Weights of a small sound classifier.
Model: norm batchnorm, activation hardswish, depths [3, 3, 3], widths [192, 192, 192].
Training: adamw at rate 0.0027, 5800 steps, batches of 256, held-out accuracy 99%.
Rows from block 4, named by matrix and row number. Each number is 50 + 15 x the weight over its row's rms, rounded and kept within 0 to 99. All counts start at 0. After the name is the row's rms in percent of the matrix's.
# convs0: expand pointwise conv (model.blocks.4.convs.0.weight, 768x192x1), inputs 0-191
convs0.287 099:41 42 21 31 61 46 39 33 44 76 63 57 47 43 37 67 36 60 54 34 26 38 66 75 45 71 77 53 36 47 35 75 42 46 38 56 48 31 64 45 46 60 36 63 56 56 54 45 31 64 41 25 36 47 57 33 54 58 48 41 16 40 48 70 56 24 75 35 56 72 28 30 86 46 45 55 51 67 76 34 30 72 74 21 58 54 28 33 48 67 54 60 70 45 59 76 48 42 77 43 46 31 52 47 31 40 69 70 62 40 42 29 60 18 40 50 46 58 37 18 46 40 56 20 60 14 50 54 38 65 50 40 17 65 65 51 36 55 23 54 56 59 52 63 32 47 33 63 43 48 65 34 44 37 28 37 50 32 34 63 42 14 72 37 44 38 59 40 65 34 62 54 49 38 49 51 49 82 47 55 55 54 65 59 42 53 63 59 43 41 36 30
convs0.288 108:49 35 20 59 44 69 56 32 38 69 64 42 48 57 53 68 43 46 43 37 33 26 48 66 71 71 81 66 57 56 18 82 22 33 47 42 34 27 55 59 43 40 57 61 69 52 28 41 49 52 40 35 48 37 67 44 55 59 63 63 36 43 45 55 48 46 47 39 44 74 28 31 50 38 43 69 77 58 33 58 57 54 65 50 77 39 44 43 54 46 36 80 37 24 56 68 32 52 82 42 91 47 40 45 30 38 64 51 54 44 43 60 59 34 38 46 28 44 35 55 61 34 52 33 57 45 52 51 54 36 50 31 38 56 72 39 22 60 48 87 50 72 65 40 48 43 42 56 35 83 60 44 37 54 43 63 61 34 48 78 50 18 45 59 55 24 48 23 42 40 52 72 35 53 59 67 45 48 80 54 39 71 76 61 61 48 49 51 12 26 75 52
convs0.289 108:62 44 56 64 58 51 19 48 70 40 53 44 57 65 47 53 51 53 32 41 60 58 37 36 35 37 25 50 33 34 35 20 49 55 64 47 47 43 15 48 47 48 42 52 57 36 40 49 43 52 81 62 59 34 30 52 48 37 39 35 64 48 40 41 50 32 36 58 39 46 61 46 29 52 58 55 36 39 21 45 65 37 14 62 28 67 48 51 81 64 56 21 68 49 54 24 41 34 14 62 39 45 43 43 65 46 41 55 37 41 20 56 49 90 52 68 92 54 62 46 04 50 27 70 11 40 66 49 56 69 58 34 54 46 11 52 70 35 66 34 50 18 49 42 71 61 60 58 47 30 51 60 50 59 62 44 38 43 46 37 39 59 54 43 45 73 51 68 53 41 36 27 24 56 42 68 58 29 42 25 65 53 38 53 34 54 45 36 69 41 55 37
convs0.290 096:42 23 79 51 68 45 36 59 49 52 95 48 45 60 81 55 37 62 40 45 35 27 55 63 41 71 59 80 81 46 30 69 47 39 43 58 21 51 55 73 73 31 28 79 60 49 46 64 36 89 19 44 57 39 42 28 54 52 69 20 47 35 65 63 68 56 60 48 66 66 30 36 47 37 52 64 57 38 39 48 43 51 65 24 54 43 62 30 50 41 55 36 50 36 48 62 55 53 45 46 50 36 73 42 25 63 54 68 52 49 29 39 41 53 27 46 39 59 48 52 57 32 48 46 50 26 46 42 71 56 64 55 38 31 53 32 35 55 66 73 34 50 76 56 67 47 25 47 58 44 61 48 30 77 46 45 51 61 77 29 76 48 49 49 42 30 77 54 55 66 55 50 33 58 63 51 50 38 51 56 24 63 66 44 73 44 63 70 46 36 95 47
convs0.291 097:24 62 37 52 15 47 65 43 67 14 41 55 34 46 43 42 47 61 98 47 63 79 52 51 29 43 37 37 48 54 80 41 59 54 40 46 70 53 39 70 47 67 53 46 43 54 52 67 35 39 26 53 69 35 43 70 46 66 36 81 57 48 43 51 33 64 17 60 58 50 60 77 53 54 73 32 55 55 55 68 31 41 52 86 36 62 51 58 53 60 63 34 77 62 51 42 67 70 52 52 50 56 25 78 55 64 33 33 36 72 59 69 41 63 65 75 67 56 35 51 51 63 54 66 60 72 55 43 40 34 20 61 59 79 35 62 49 33 41 48 62 51 19 62 21 53 70 53 45 45 12 42 32 51 66 84 45 51 51 38 59 72 23 58 67 54 37 39 51 62 34 45 35 62 34 45 53 47 39 50 41 58 40 46 40 35 45 34 62 59 25 54
convs0.292 095:55 50 37 68 59 53 81 36 66 57 64 56 48 62 81 17 89 59 43 51 61 52 48 70 40 46 50 45 68 83 23 58 62 63 41 54 82 73 50 63 50 10 68 47 44 46 32 43 49 62 57 39 37 54 51 62 29 51 48 39 58 75 67 63 47 43 34 70 55 44 65 58 45 48 25 23 50 31 20 64 35 66 50 53 33 52 34 61 29 33 32 42 45 40 57 46 20 77 39 56 44 43 42 69 56 27 48 64 77 34 59 47 02 57 50 57 46 70 42 73 51 46 71 46 46 48 39 68 63 55 32 51 64 23 33 68 51 39 41 50 38 47 56 25 41 57 44 72 55 46 41 38 66 52 66 33 51 43 46 22 51 71 40 74 57 51 26 34 58 35 51 49 23 45 80 33 50 49 62 47 40 62 37 63 78 63 42 34 42 66 59 36
convs0.293 104:72 14 54 71 59 41 44 22 68 43 59 19 60 80 57 51 64 59 43 42 65 44 33 24 34 44 19 53 51 23 42 39 41 46 61 38 28 48 25 59 77 47 43 72 64 23 32 48 33 53 53 67 47 26 24 53 47 48 27 41 63 35 41 65 50 44 42 54 42 69 47 47 34 40 57 48 44 15 02 41 46 46 73 62 46 51 46 27 59 47 47 19 63 41 42 60 43 58 46 77 48 36 29 44 60 28 39 55 47 37 14 63 45 72 47 55 57 65 48 64 30 32 33 64 10 34 60 47 76 54 55 42 59 49 42 37 76 35 57 51 40 28 55 19 68 56 51 50 50 45 60 54 44 57 77 30 22 43 48 38 52 61 47 48 48 46 45 58 47 46 53 33 34 52 45 57 66 33 48 17 36 61 57 50 63 68 48 43 71 35 73 45
convs0.294 100:25 80 71 42 55 50 36 77 49 59 59 37 81 72 68 53 64 46 45 59 49 32 31 50 30 50 53 65 71 47 46 52 43 77 65 63 45 47 48 53 69 43 49 43 19 33 51 49 60 52 47 65 57 63 26 18 52 19 38 41 40 76 64 71 84 55 40 85 43 34 57 62 30 60 43 43 48 41 39 38 53 68 44 50 44 60 70 46 30 50 55 42 45 60 63 43 73 37 32 63 01 52 63 38 68 46 10 71 53 47 25 73 56 58 28 52 56 87 47 71 36 52 31 57 29 47 64 35 63 62 54 30 51 29 46 57 76 46 62 52 41 41 58 53 73 53 27 39 56 47 57 61 55 39 55 32 45 48 39 40 43 58 56 45 23 48 60 58 71 62 47 38 46 62 43 50 31 45 37 39 52 38 01 39 47 67 68 39 53 59 72 47
convs0.295 102:25 74 67 48 51 48 49 63 56 60 76 49 69 70 67 62 53 40 27 45 59 33 33 34 46 38 42 40 73 67 59 39 60 73 70 80 42 62 29 57 72 31 52 44 49 23 62 51 78 60 48 65 47 62 49 38 44 10 37 46 43 56 38 63 75 58 44 75 45 38 53 56 24 54 55 39 49 20 13 61 72 71 46 40 44 68 62 72 44 48 48 39 47 62 71 31 50 50 42 73 57 40 54 30 60 38 35 51 23 54 38 54 59 77 37 67 48 84 72 56 35 41 25 56 25 68 49 08 58 48 52 43 57 34 35 51 72 47 78 48 73 49 74 36 75 34 46 72 49 39 69 57 58 43 46 32 28 40 53 51 56 66 54 53 49 69 54 55 72 48 42 33 61 69 59 42 66 48 27 42 51 41 46 40 54 60 60 23 53 54 75 66
convs0.296 096:39 38 34 45 63 28 47 36 48 55 62 16 32 41 53 55 29 32 55 47 37 42 61 76 39 51 66 49 48 39 08 61 47 45 49 38 51 63 48 83 68 63 32 78 41 44 52 35 50 48 43 50 49 42 57 46 82 35 54 15 22 59 63 57 45 44 40 33 72 60 44 32 66 50 52 62 39 54 82 24 47 44 56 43 58 60 59 55 43 56 38 60 57 62 61 50 53 55 56 38 57 34 60 40 35 64 66 56 97 42 25 47 42 33 31 44 50 36 29 32 33 36 24 46 44 28 52 58 29 59 68 27 21 27 54 43 57 39 38 50 66 55 41 34 52 49 25 43 66 50 53 52 39 41 10 48 45 26 67 51 42 43 87 56 39 54 51 38 48 24 66 46 27 19 54 40 85 56 52 27 63 53 71 22 37 51 49 62 42 37 78 64
convs0.297 098:44 15 25 52 88 40 59 46 65 61 64 42 47 36 67 49 59 54 37 30 22 28 53 67 68 51 83 64 52 44 12 66 54 51 19 31 26 57 47 59 65 30 40 64 59 56 23 40 76 51 53 34 36 29 58 44 59 58 49 42 42 67 50 49 51 34 54 26 58 48 48 32 44 72 23 46 47 37 41 42 34 40 49 34 55 45 29 29 61 59 33 55 23 23 79 52 19 40 43 27 76 59 43 62 57 37 77 56 60 14 43 29 40 45 37 47 44 34 34 75 45 15 55 46 20 27 42 41 52 52 55 46 44 47 47 58 35 49 60 42 44 39 67 08 41 35 46 50 44 60 56 38 65 61 48 46 66 45 46 45 48 49 64 55 65 46 43 39 35 23 54 51 12 47 68 56 34 53 66 50 57 51 57 58 69 78 46 57 34 51 67 43
convs0.298 097:46 55 43 63 51 43 75 37 51 50 67 42 37 52 77 50 99 69 52 54 46 53 42 44 44 39 41 33 71 80 39 60 66 63 53 48 73 81 42 73 72 12 61 53 69 59 38 44 68 54 47 46 26 43 43 52 25 49 33 45 47 67 51 54 50 51 55 57 39 33 50 50 33 46 32 19 52 39 29 67 50 56 41 49 25 53 27 74 42 34 43 20 33 41 56 51 30 69 37 58 67 52 03 55 59 37 56 56 50 29 48 46 32 60 48 78 46 55 46 62 52 57 65 69 29 56 39 51 74 43 31 43 67 46 48 45 49 32 71 45 46 46 60 30 39 58 58 60 66 47 51 23 63 46 61 47 68 35 57 18 59 89 41 76 66 48 15 25 51 45 30 39 34 48 60 21 56 58 59 61 43 55 53 47 74 59 56 28 44 50 75 43
convs0.299 099:47 43 54 54 66 61 48 62 50 54 49 37 48 61 52 66 54 49 35 40 48 41 05 10 67 59 52 53 54 36 66 49 53 56 73 58 24 54 55 63 79 38 65 55 74 13 53 34 70 48 46 85 43 28 37 31 51 45 35 55 44 43 33 55 72 58 65 66 26 53 43 53 34 38 58 44 49 56 14 43 63 58 57 33 58 53 65 49 49 59 46 49 34 53 66 36 39 24 52 57 53 29 60 16 50 24 40 49 34 44 23 87 78 56 31 48 44 48 51 83 49 15 29 57 20 70 67 19 62 70 45 27 63 54 55 61 54 46 75 52 28 35 63 07 74 27 44 52 50 56 65 65 46 49 68 56 33 23 43 47 42 33 39 48 49 46 55 56 44 32 42 50 60 73 45 58 56 55 42 39 51 56 60 47 49 77 53 53 54 49 67 36
convs0.300 099:64 27 61 72 82 57 31 50 70 48 63 47 79 47 57 54 53 62 18 36 58 41 33 37 53 51 49 61 29 31 21 47 52 48 58 58 30 51 33 55 60 26 31 72 70 44 24 22 44 53 87 58 28 16 35 55 63 46 46 43 62 48 23 32 40 18 58 47 39 49 59 24 09 54 44 52 45 29 21 36 86 68 29 35 43 42 40 38 74 40 53 33 46 30 47 50 50 40 39 53 50 39 59 24 52 47 51 50 44 40 27 52 41 63 52 54 57 54 68 35 26 30 38 41 23 31 46 66 65 69 58 33 31 39 30 37 53 40 77 50 56 27 83 35 80 46 40 62 49 48 70 63 46 60 55 43 56 49 49 46 42 55 75 44 32 58 38 82 46 34 51 47 54 61 68 61 50 42 59 32 67 55 60 59 41 61 44 53 47 39 68 47
convs0.301 095:20 39 43 33 51 43 58 33 45 77 74 42 55 57 56 65 49 54 25 30 31 02 72 72 42 53 52 75 67 47 31 70 45 35 52 76 44 40 64 70 64 62 23 77 31 49 44 43 47 65 38 46 23 41 60 28 47 45 46 17 21 44 72 77 75 53 40 37 71 79 30 33 59 36 46 64 42 49 71 49 37 64 66 44 65 52 49 36 23 45 32 56 58 57 51 63 64 61 46 51 59 19 46 45 43 54 61 86 69 45 22 33 33 51 19 50 44 58 33 42 44 58 37 39 54 29 41 60 36 32 63 43 30 34 46 39 58 29 31 63 62 57 66 45 46 57 30 59 69 53 70 40 42 45 30 45 41 56 48 67 58 47 65 52 40 49 45 16 42 43 72 48 41 42 56 47 56 61 55 48 54 57 49 46 53 30 71 42 43 23 80 62
convs0.302 098:28 63 56 57 63 83 44 61 39 86 63 65 74 44 48 65 48 77 38 50 30 16 59 50 55 54 58 61 72 57 68 62 43 45 55 84 36 53 57 29 58 59 29 38 54 59 55 50 62 68 58 19 52 52 50 17 50 42 56 62 47 59 39 43 77 68 58 38 60 54 45 34 50 54 52 57 60 53 63 40 56 89 55 11 70 34 32 45 25 15 58 59 33 38 55 60 56 39 46 35 30 41 81 45 39 41 56 62 40 64 52 44 49 43 43 30 46 56 67 29 72 58 50 38 60 57 39 53 76 67 75 59 44 49 61 34 52 66 55 52 62 53 99 79 50 64 53 83 56 39 69 45 58 51 46 23 45 78 46 55 48 49 57 51 38 35 52 57 52 78 73 62 83 54 27 48 33 40 59 66 45 55 42 56 47 65 74 43 37 34 38 49
convs0.303 101:45 61 68 47 45 40 54 58 83 43 51 18 59 89 56 52 35 40 58 57 65 54 38 46 16 27 42 56 64 50 54 24 64 70 50 42 39 44 34 73 61 44 41 56 46 41 66 57 43 52 41 74 67 39 34 54 52 48 44 21 48 45 61 61 58 63 33 81 56 45 67 58 43 37 71 50 40 40 46 50 41 38 56 79 37 58 76 58 47 65 54 00 66 54 39 33 75 52 45 88 21 35 60 41 65 60 42 53 51 59 21 59 31 63 35 65 75 56 39 49 37 34 33 89 36 46 53 48 29 66 46 47 49 28 19 59 66 26 57 39 48 28 38 35 78 42 36 33 48 36 45 41 42 51 52 49 29 50 57 29 57 50 48 60 34 63 53 45 68 61 47 10 36 55 50 41 67 36 28 40 53 41 37 29 56 50 47 46 80 59 58 58
convs0.304 100:63 60 37 65 43 44 82 27 44 26 55 58 32 52 52 38 78 55 99 52 47 88 56 55 37 43 40 25 46 70 70 36 62 57 37 40 99 66 46 53 50 42 68 53 49 48 38 44 54 45 49 48 39 52 41 82 34 69 37 51 56 41 63 61 16 46 48 64 37 44 72 74 61 57 47 23 46 32 59 67 45 48 46 68 29 58 40 62 46 58 45 48 75 56 52 26 41 76 49 62 54 61 29 57 57 44 48 34 63 36 77 41 14 52 74 67 64 47 50 51 55 47 75 60 57 64 36 55 31 40 20 42 45 56 59 66 42 46 44 41 56 57 20 54 14 54 46 54 45 42 41 38 44 35 66 50 49 30 36 32 47 68 39 69 72 44 35 38 64 53 24 39 58 34 59 17 55 52 44 69 36 42 60 57 57 50 40 44 68 71 37 48
convs0.305 098:46 47 68 49 43 75 61 61 72 24 56 40 53 72 63 43 40 30 57 72 52 49 50 56 26 57 48 65 64 41 56 44 50 48 49 41 33 48 35 52 34 62 38 60 25 54 40 67 29 39 52 43 70 65 48 73 65 58 44 38 77 75 88 36 52 60 29 55 85 52 71 59 40 32 60 37 44 39 61 40 53 37 56 48 39 23 67 40 57 46 53 33 37 50 14 45 76 59 54 66 33 68 69 69 56 74 42 72 64 65 45 61 29 51 51 46 52 53 49 41 49 53 59 59 69 44 37 78 50 56 57 87 58 48 46 43 43 40 43 43 51 51 67 58 66 46 43 14 70 29 19 52 36 76 39 56 65 77 82 23 89 56 44 58 43 54 43 61 51 65 58 29 48 28 69 56 35 26 47 47 17 64 43 40 54 17 25 61 53 53 68 60
convs0.306 100:80 26 59 50 53 59 25 60 61 41 41 70 63 41 30 58 32 46 33 55 49 52 43 33 52 37 40 63 36 37 72 34 38 39 61 61 40 45 43 50 30 54 23 58 60 37 41 66 50 61 93 49 46 52 52 64 56 30 52 58 64 39 22 06 32 56 45 33 59 52 51 40 32 58 47 41 46 44 39 57 69 38 35 26 48 46 43 55 63 61 72 37 49 48 25 53 78 27 34 60 41 51 55 43 49 55 49 40 35 59 49 44 51 78 68 57 56 51 84 18 44 52 45 42 42 39 37 77 39 69 75 81 50 50 31 35 64 31 50 32 56 42 70 41 72 56 60 50 60 34 55 75 49 62 47 50 49 70 71 57 25 56 75 47 36 80 61 99 41 44 78 37 51 66 57 67 50 35 51 25 54 49 43 54 05 43 29 51 54 48 49 59
convs0.307 098:76 54 34 43 51 66 63 69 47 43 11 75 47 47 31 41 45 49 42 65 60 66 56 37 66 66 58 53 44 45 54 44 40 41 44 40 47 40 65 15 31 66 61 28 57 66 43 44 58 21 85 43 52 67 65 56 63 68 54 89 61 55 44 26 45 57 49 58 40 61 31 36 51 48 31 54 51 86 38 65 56 52 40 51 63 40 68 50 69 41 67 57 45 45 60 54 35 40 74 32 62 85 54 62 37 58 43 24 35 57 83 52 76 45 74 37 43 36 63 66 68 68 66 42 61 60 41 43 67 58 55 60 70 86 81 45 21 70 44 72 47 51 56 45 66 71 82 64 52 59 59 50 57 41 55 60 47 56 36 74 37 31 52 46 50 45 38 57 35 45 52 81 64 67 49 70 26 55 64 55 69 55 55 50 27 62 29 58 40 43 21 25
convs0.308 104:56 44 34 81 27 36 69 23 59 29 48 46 47 50 54 55 83 43 76 47 67 77 29 58 56 37 31 19 53 55 60 40 68 58 56 29 70 82 38 72 58 37 59 67 61 50 40 47 39 46 47 63 51 33 58 60 35 60 24 48 54 49 48 57 28 38 46 57 39 49 67 63 46 43 53 28 54 46 49 66 50 48 52 84 27 63 31 67 53 60 59 41 55 66 40 31 26 72 53 63 70 49 00 51 62 36 54 30 54 59 54 51 44 61 65 99 55 64 47 58 57 42 53 64 39 65 49 49 51 36 22 46 58 72 43 51 54 53 67 61 54 39 25 41 35 47 53 49 42 47 48 36 55 58 65 59 42 28 44 40 60 87 49 77 75 47 36 26 51 47 15 37 27 37 52 21 48 55 42 62 45 41 50 49 65 49 38 25 60 72 40 53
convs0.309 101:41 44 60 56 53 51 22 65 70 53 57 27 61 69 33 50 51 37 31 35 62 42 44 39 42 66 37 54 48 50 49 57 45 53 71 45 40 44 55 32 46 40 45 40 45 41 47 33 44 33 40 69 57 29 52 24 76 43 53 41 31 66 46 63 62 36 56 51 22 48 32 62 31 42 52 52 52 67 31 06 63 50 43 56 68 41 77 57 52 80 20 59 63 63 64 58 50 37 57 59 44 58 48 24 40 66 38 59 68 18 30 91 72 40 12 49 45 60 48 61 41 66 29 55 31 49 81 39 48 54 43 19 42 56 56 55 56 51 68 50 43 49 46 48 73 26 30 32 37 54 66 80 54 34 46 46 35 46 27 54 17 39 40 28 47 56 71 57 47 14 38 53 55 79 30 56 34 50 38 00 61 49 35 56 40 42 64 51 55 43 56 34
convs0.310 100:41 60 55 48 24 68 45 49 30 56 34 62 48 52 32 54 47 45 76 72 60 52 59 70 55 44 48 49 50 60 97 51 37 44 48 56 70 47 49 69 19 98 50 42 49 74 78 67 39 42 44 61 74 78 48 55 51 63 54 70 49 68 62 55 41 94 48 44 52 58 47 62 66 51 54 77 76 64 62 72 40 47 61 45 69 48 28 69 60 49 61 64 53 48 29 50 61 62 57 45 42 61 53 55 44 53 45 59 40 97 58 28 46 39 65 40 51 39 46 37 74 81 54 48 84 48 27 51 34 39 44 59 64 54 62 55 36 56 17 49 59 58 34 70 48 78 61 61 46 55 46 44 45 38 45 58 57 65 39 61 38 63 18 54 50 48 56 60 51 97 53 60 82 55 36 51 55 45 53 72 24 63 47 60 42 30 62 58 48 49 25 65
convs0.311 099:47 61 53 70 30 65 41 54 86 34 58 10 65 55 36 54 51 61 65 41 78 48 44 55 51 70 34 48 51 38 68 42 55 50 63 38 52 44 72 26 48 52 49 66 35 53 37 54 30 20 40 63 74 25 63 35 68 48 50 73 53 61 41 44 53 65 31 55 29 59 40 49 50 54 78 50 73 81 43 50 67 47 56 62 65 44 50 70 65 99 42 60 42 68 59 48 51 61 67 61 70 66 30 44 49 69 39 50 39 31 40 70 52 63 42 39 50 46 44 49 59 62 51 78 65 59 81 44 44 26 41 63 60 85 56 60 43 42 64 36 58 44 32 28 45 33 47 40 24 69 43 69 42 46 54 73 55 50 48 53 37 40 30 27 59 49 76 41 52 25 46 61 38 55 18 54 20 27 35 37 34 53 40 61 34 40 52 56 46 52 54 53
convs0.312 106:69 40 57 75 72 39 37 46 58 44 46 54 53 74 53 51 67 45 20 31 62 45 28 13 50 43 35 43 49 54 29 41 48 52 65 47 49 51 23 55 56 32 50 51 61 22 45 43 56 34 71 45 53 38 28 45 43 33 51 39 63 44 56 24 54 36 57 67 44 45 68 46 19 54 57 46 32 24 00 39 78 37 24 42 43 54 46 59 59 49 49 14 34 30 53 36 27 32 23 63 71 40 48 40 65 30 30 61 41 28 39 62 58 74 40 52 66 50 67 53 51 42 38 67 10 63 58 49 76 56 62 59 62 30 29 49 57 35 79 36 55 10 79 19 71 53 59 64 42 33 59 61 61 69 62 37 35 36 52 46 41 62 56 43 47 58 53 78 38 37 51 38 49 68 67 59 58 40 51 44 59 40 49 53 53 60 47 41 63 48 69 55
convs0.313 107:63 56 55 59 62 57 27 49 69 55 48 65 61 70 45 64 66 52 25 42 58 51 38 13 58 38 33 43 39 41 46 19 55 51 58 56 41 53 27 36 45 40 47 46 66 28 41 51 46 48 93 53 36 48 21 47 44 28 44 52 64 32 31 29 49 39 48 58 27 35 61 52 30 59 51 45 54 29 17 43 78 36 13 42 44 47 36 65 65 53 67 35 48 57 51 32 47 36 24 61 44 47 42 45 74 31 31 45 31 45 40 54 51 79 49 58 82 53 78 44 27 45 41 57 07 62 58 50 62 74 68 48 62 63 25 47 73 33 82 22 61 07 65 34 66 66 63 53 55 33 54 60 62 55 68 30 37 41 51 43 32 52 50 34 41 76 37 74 49 32 36 40 53 62 50 57 58 46 43 37 59 37 40 57 35 50 37 39 71 57 58 43
convs0.314 099:48 16 59 73 73 43 36 49 65 42 56 37 68 61 42 54 31 51 29 32 40 42 28 52 50 42 44 59 45 24 43 52 40 19 69 47 16 28 41 75 55 57 27 61 82 39 32 35 44 59 57 34 32 09 48 48 63 24 58 56 47 33 24 45 36 36 43 46 47 64 35 29 21 60 50 71 54 35 15 39 61 51 41 51 52 59 42 25 60 62 53 51 46 36 28 56 53 34 48 51 67 49 34 47 53 52 63 39 33 42 39 57 46 56 53 58 71 40 63 38 35 36 42 20 27 28 38 70 61 51 80 51 30 69 50 06 52 43 80 47 43 39 55 32 67 50 59 61 49 49 46 63 49 62 44 53 37 47 50 75 39 37 92 46 48 48 62 61 34 38 57 45 33 80 41 81 73 47 47 32 60 62 60 65 30 42 45 51 46 31 65 54
convs0.315 099:86 28 28 69 55 48 55 33 43 36 48 70 49 28 53 21 65 57 73 35 50 67 41 38 61 65 45 35 32 46 58 71 41 51 25 28 66 49 54 37 46 30 77 56 56 76 34 52 50 48 61 22 28 53 52 76 31 99 48 78 65 23 34 45 13 38 62 46 44 63 48 58 55 49 34 59 58 55 33 50 58 34 46 49 49 57 26 40 78 65 36 63 47 29 47 53 28 37 69 42 57 63 39 51 33 52 62 36 45 39 92 59 53 41 79 60 44 52 42 64 60 51 75 31 55 47 53 63 69 49 25 57 44 86 68 54 26 68 55 64 33 63 39 67 14 59 49 34 39 69 33 52 49 61 70 47 38 43 34 66 47 41 53 57 65 29 49 53 35 56 54 71 52 33 56 45 41 46 56 62 47 46 76 69 53 56 44 63 46 54 32 37
convs0.316 098:69 32 31 48 37 63 72 42 47 36 46 67 27 37 56 33 62 47 18 47 32 47 60 49 59 58 60 86 42 27 17 66 28 47 43 43 29 47 46 42 43 45 49 62 65 64 19 34 68 29 88 29 32 46 70 56 61 62 55 40 58 63 58 40 54 30 42 43 52 52 45 18 43 49 08 47 49 68 34 66 42 45 36 51 42 41 47 29 46 38 37 48 26 33 49 63 30 37 48 50 62 74 44 64 49 50 47 61 70 21 57 35 39 42 58 46 46 43 47 63 53 52 69 49 39 43 35 72 62 55 59 44 68 42 43 40 46 67 56 58 52 61 61 25 74 61 57 40 79 67 47 23 50 51 41 63 85 48 50 63 56 41 66 73 49 56 33 46 40 14 52 53 49 43 94 54 05 54 55 48 56 79 47 29 69 56 28 55 37 34 66 41
convs0.317 099:52 47 47 47 48 40 50 54 59 48 39 01 29 55 33 49 36 18 67 45 40 46 53 49 36 49 48 63 36 38 64 52 43 35 65 44 56 20 59 58 48 83 45 55 63 48 68 33 14 50 27 80 98 42 42 43 53 41 52 23 52 40 55 46 57 63 39 50 42 75 39 45 54 32 69 53 60 61 61 55 55 48 60 58 56 36 69 79 58 81 53 56 81 60 31 46 65 61 54 50 54 33 29 34 46 56 51 55 70 53 23 64 45 41 36 30 55 36 29 15 59 58 35 49 43 44 55 45 20 63 55 42 48 58 52 45 54 37 43 55 70 50 30 33 85 42 55 31 57 73 55 64 23 45 52 59 20 25 37 57 36 35 31 53 33 52 58 43 61 26 68 50 37 75 26 54 87 54 39 24 67 57 60 31 45 40 58 66 52 42 59 69
convs0.318 098:67 40 71 34 58 54 47 73 67 39 40 72 47 46 48 45 45 46 20 62 56 56 45 50 55 39 46 73 27 33 34 37 36 49 51 45 33 35 46 43 18 45 30 64 38 43 37 51 59 40 99 58 29 59 67 63 67 35 47 63 60 63 47 21 37 48 41 41 61 38 53 31 43 57 34 63 35 58 40 27 63 37 30 48 45 41 67 22 75 51 59 43 28 56 49 63 54 40 33 46 41 76 72 55 59 73 40 38 39 46 58 45 55 54 59 46 62 41 67 50 26 72 43 44 42 39 40 73 59 71 81 57 40 43 45 50 50 50 41 34 69 30 74 45 75 56 44 35 72 40 41 63 52 60 31 62 71 74 54 52 41 41 77 41 45 86 47 81 41 26 52 45 39 45 69 65 20 37 51 25 46 61 48 44 38 43 14 62 60 42 48 47
convs0.319 094:31 42 38 63 73 36 54 19 45 68 64 25 58 38 68 50 59 55 48 29 39 24 57 79 55 62 74 48 55 39 03 58 51 54 47 42 40 54 46 85 72 44 37 86 63 42 31 45 50 59 36 39 35 28 48 32 55 42 47 20 44 58 69 49 59 33 46 30 53 66 42 29 55 64 63 42 44 58 69 26 34 40 45 41 57 55 37 30 35 44 32 44 54 46 64 67 39 53 54 44 62 20 40 47 34 47 71 64 73 30 36 27 37 38 32 51 58 47 29 44 43 21 38 35 39 09 36 62 37 37 39 41 31 37 55 52 56 48 42 52 49 49 59 30 08 50 42 58 62 56 46 48 63 57 30 32 71 31 58 38 61 50 89 47 61 47 31 29 35 42 62 52 23 18 62 43 64 49 65 50 45 47 52 39 61 69 65 50 41 41 81 50
convs0.320 100:20 66 46 53 41 30 69 43 64 55 53 65 51 42 63 72 66 51 27 40 59 82 32 45 49 35 44 40 47 42 34 43 62 66 65 77 53 88 27 68 64 43 65 47 47 43 45 20 79 59 60 69 34 28 67 31 51 33 17 54 35 50 30 58 45 38 48 61 40 35 62 65 50 66 43 26 31 46 63 57 54 55 33 87 29 74 53 34 36 44 55 47 39 63 64 33 51 35 46 65 46 45 38 41 77 36 46 23 49 63 49 44 48 70 44 79 68 64 59 55 36 57 39 71 22 72 61 40 65 56 38 34 67 41 36 59 57 27 57 45 36 37 30 36 54 39 41 54 56 31 61 42 83 42 32 55 65 18 40 47 31 75 60 60 45 71 42 39 61 45 15 31 53 44 58 39 42 76 34 44 58 25 29 44 48 62 37 30 54 63 57 40
convs0.321 102:59 58 29 33 36 44 77 63 48 27 12 85 48 27 49 31 43 32 63 81 60 75 58 52 70 42 59 57 33 52 58 35 48 53 43 32 64 57 57 36 08 66 57 41 47 66 58 30 74 19 64 54 53 77 55 65 63 56 46 76 53 67 67 38 26 65 51 56 41 38 53 52 57 67 36 50 53 73 66 65 39 45 36 56 51 36 48 42 51 51 29 54 48 62 55 47 42 44 60 49 60 99 56 76 43 57 41 12 61 40 92 42 45 44 78 44 43 34 57 65 55 52 63 47 63 66 58 65 38 38 36 54 66 58 46 62 48 60 13 49 54 70 38 51 25 41 66 47 47 50 40 44 59 36 41 64 98 43 37 46 26 60 40 61 54 59 29 48 42 45 37 47 72 38 58 52 39 62 46 56 59 54 44 29 58 58 26 44 55 61 23 49
convs0.322 098:35 60 77 51 46 46 48 84 67 40 44 22 36 56 66 41 54 45 46 54 43 48 38 23 44 44 56 65 70 39 48 42 55 69 45 50 21 56 44 71 87 42 54 65 56 38 52 49 76 40 39 93 56 56 43 38 63 46 44 54 52 62 63 59 66 66 43 74 58 50 49 57 50 56 57 36 34 38 37 49 47 42 62 55 45 50 90 43 48 51 55 41 18 51 45 34 74 37 37 50 48 48 85 47 53 58 31 29 48 52 19 61 58 64 42 47 42 42 52 61 42 21 37 77 22 58 46 22 72 66 35 62 66 27 45 58 66 35 60 50 46 41 59 00 76 39 28 28 82 45 41 51 35 55 49 55 38 33 67 30 70 43 36 55 87 53 46 45 58 57 49 38 38 58 63 45 56 55 43 40 48 46 52 16 74 64 42 47 63 64 81 41
convs0.323 093:44 54 73 44 37 81 47 78 70 39 27 45 58 62 53 40 34 43 49 52 46 45 46 58 26 63 55 56 64 55 55 35 62 65 51 35 43 42 58 51 50 47 55 48 23 62 42 67 46 26 54 67 73 71 46 55 63 50 50 42 62 79 86 46 60 99 23 76 56 47 54 56 36 36 67 28 46 55 60 54 57 37 46 59 46 18 83 51 54 53 35 38 15 63 55 48 60 45 47 63 46 74 86 55 57 73 29 66 36 78 38 60 36 58 41 57 28 35 41 76 66 60 52 61 51 60 65 32 66 47 34 53 81 34 44 51 62 53 48 33 52 41 69 42 67 42 35 16 54 44 32 72 49 58 61 63 47 77 71 32 61 52 20 52 47 49 63 42 59 66 39 41 40 56 62 50 24 22 47 40 15 58 37 24 62 49 41 39 59 59 66 52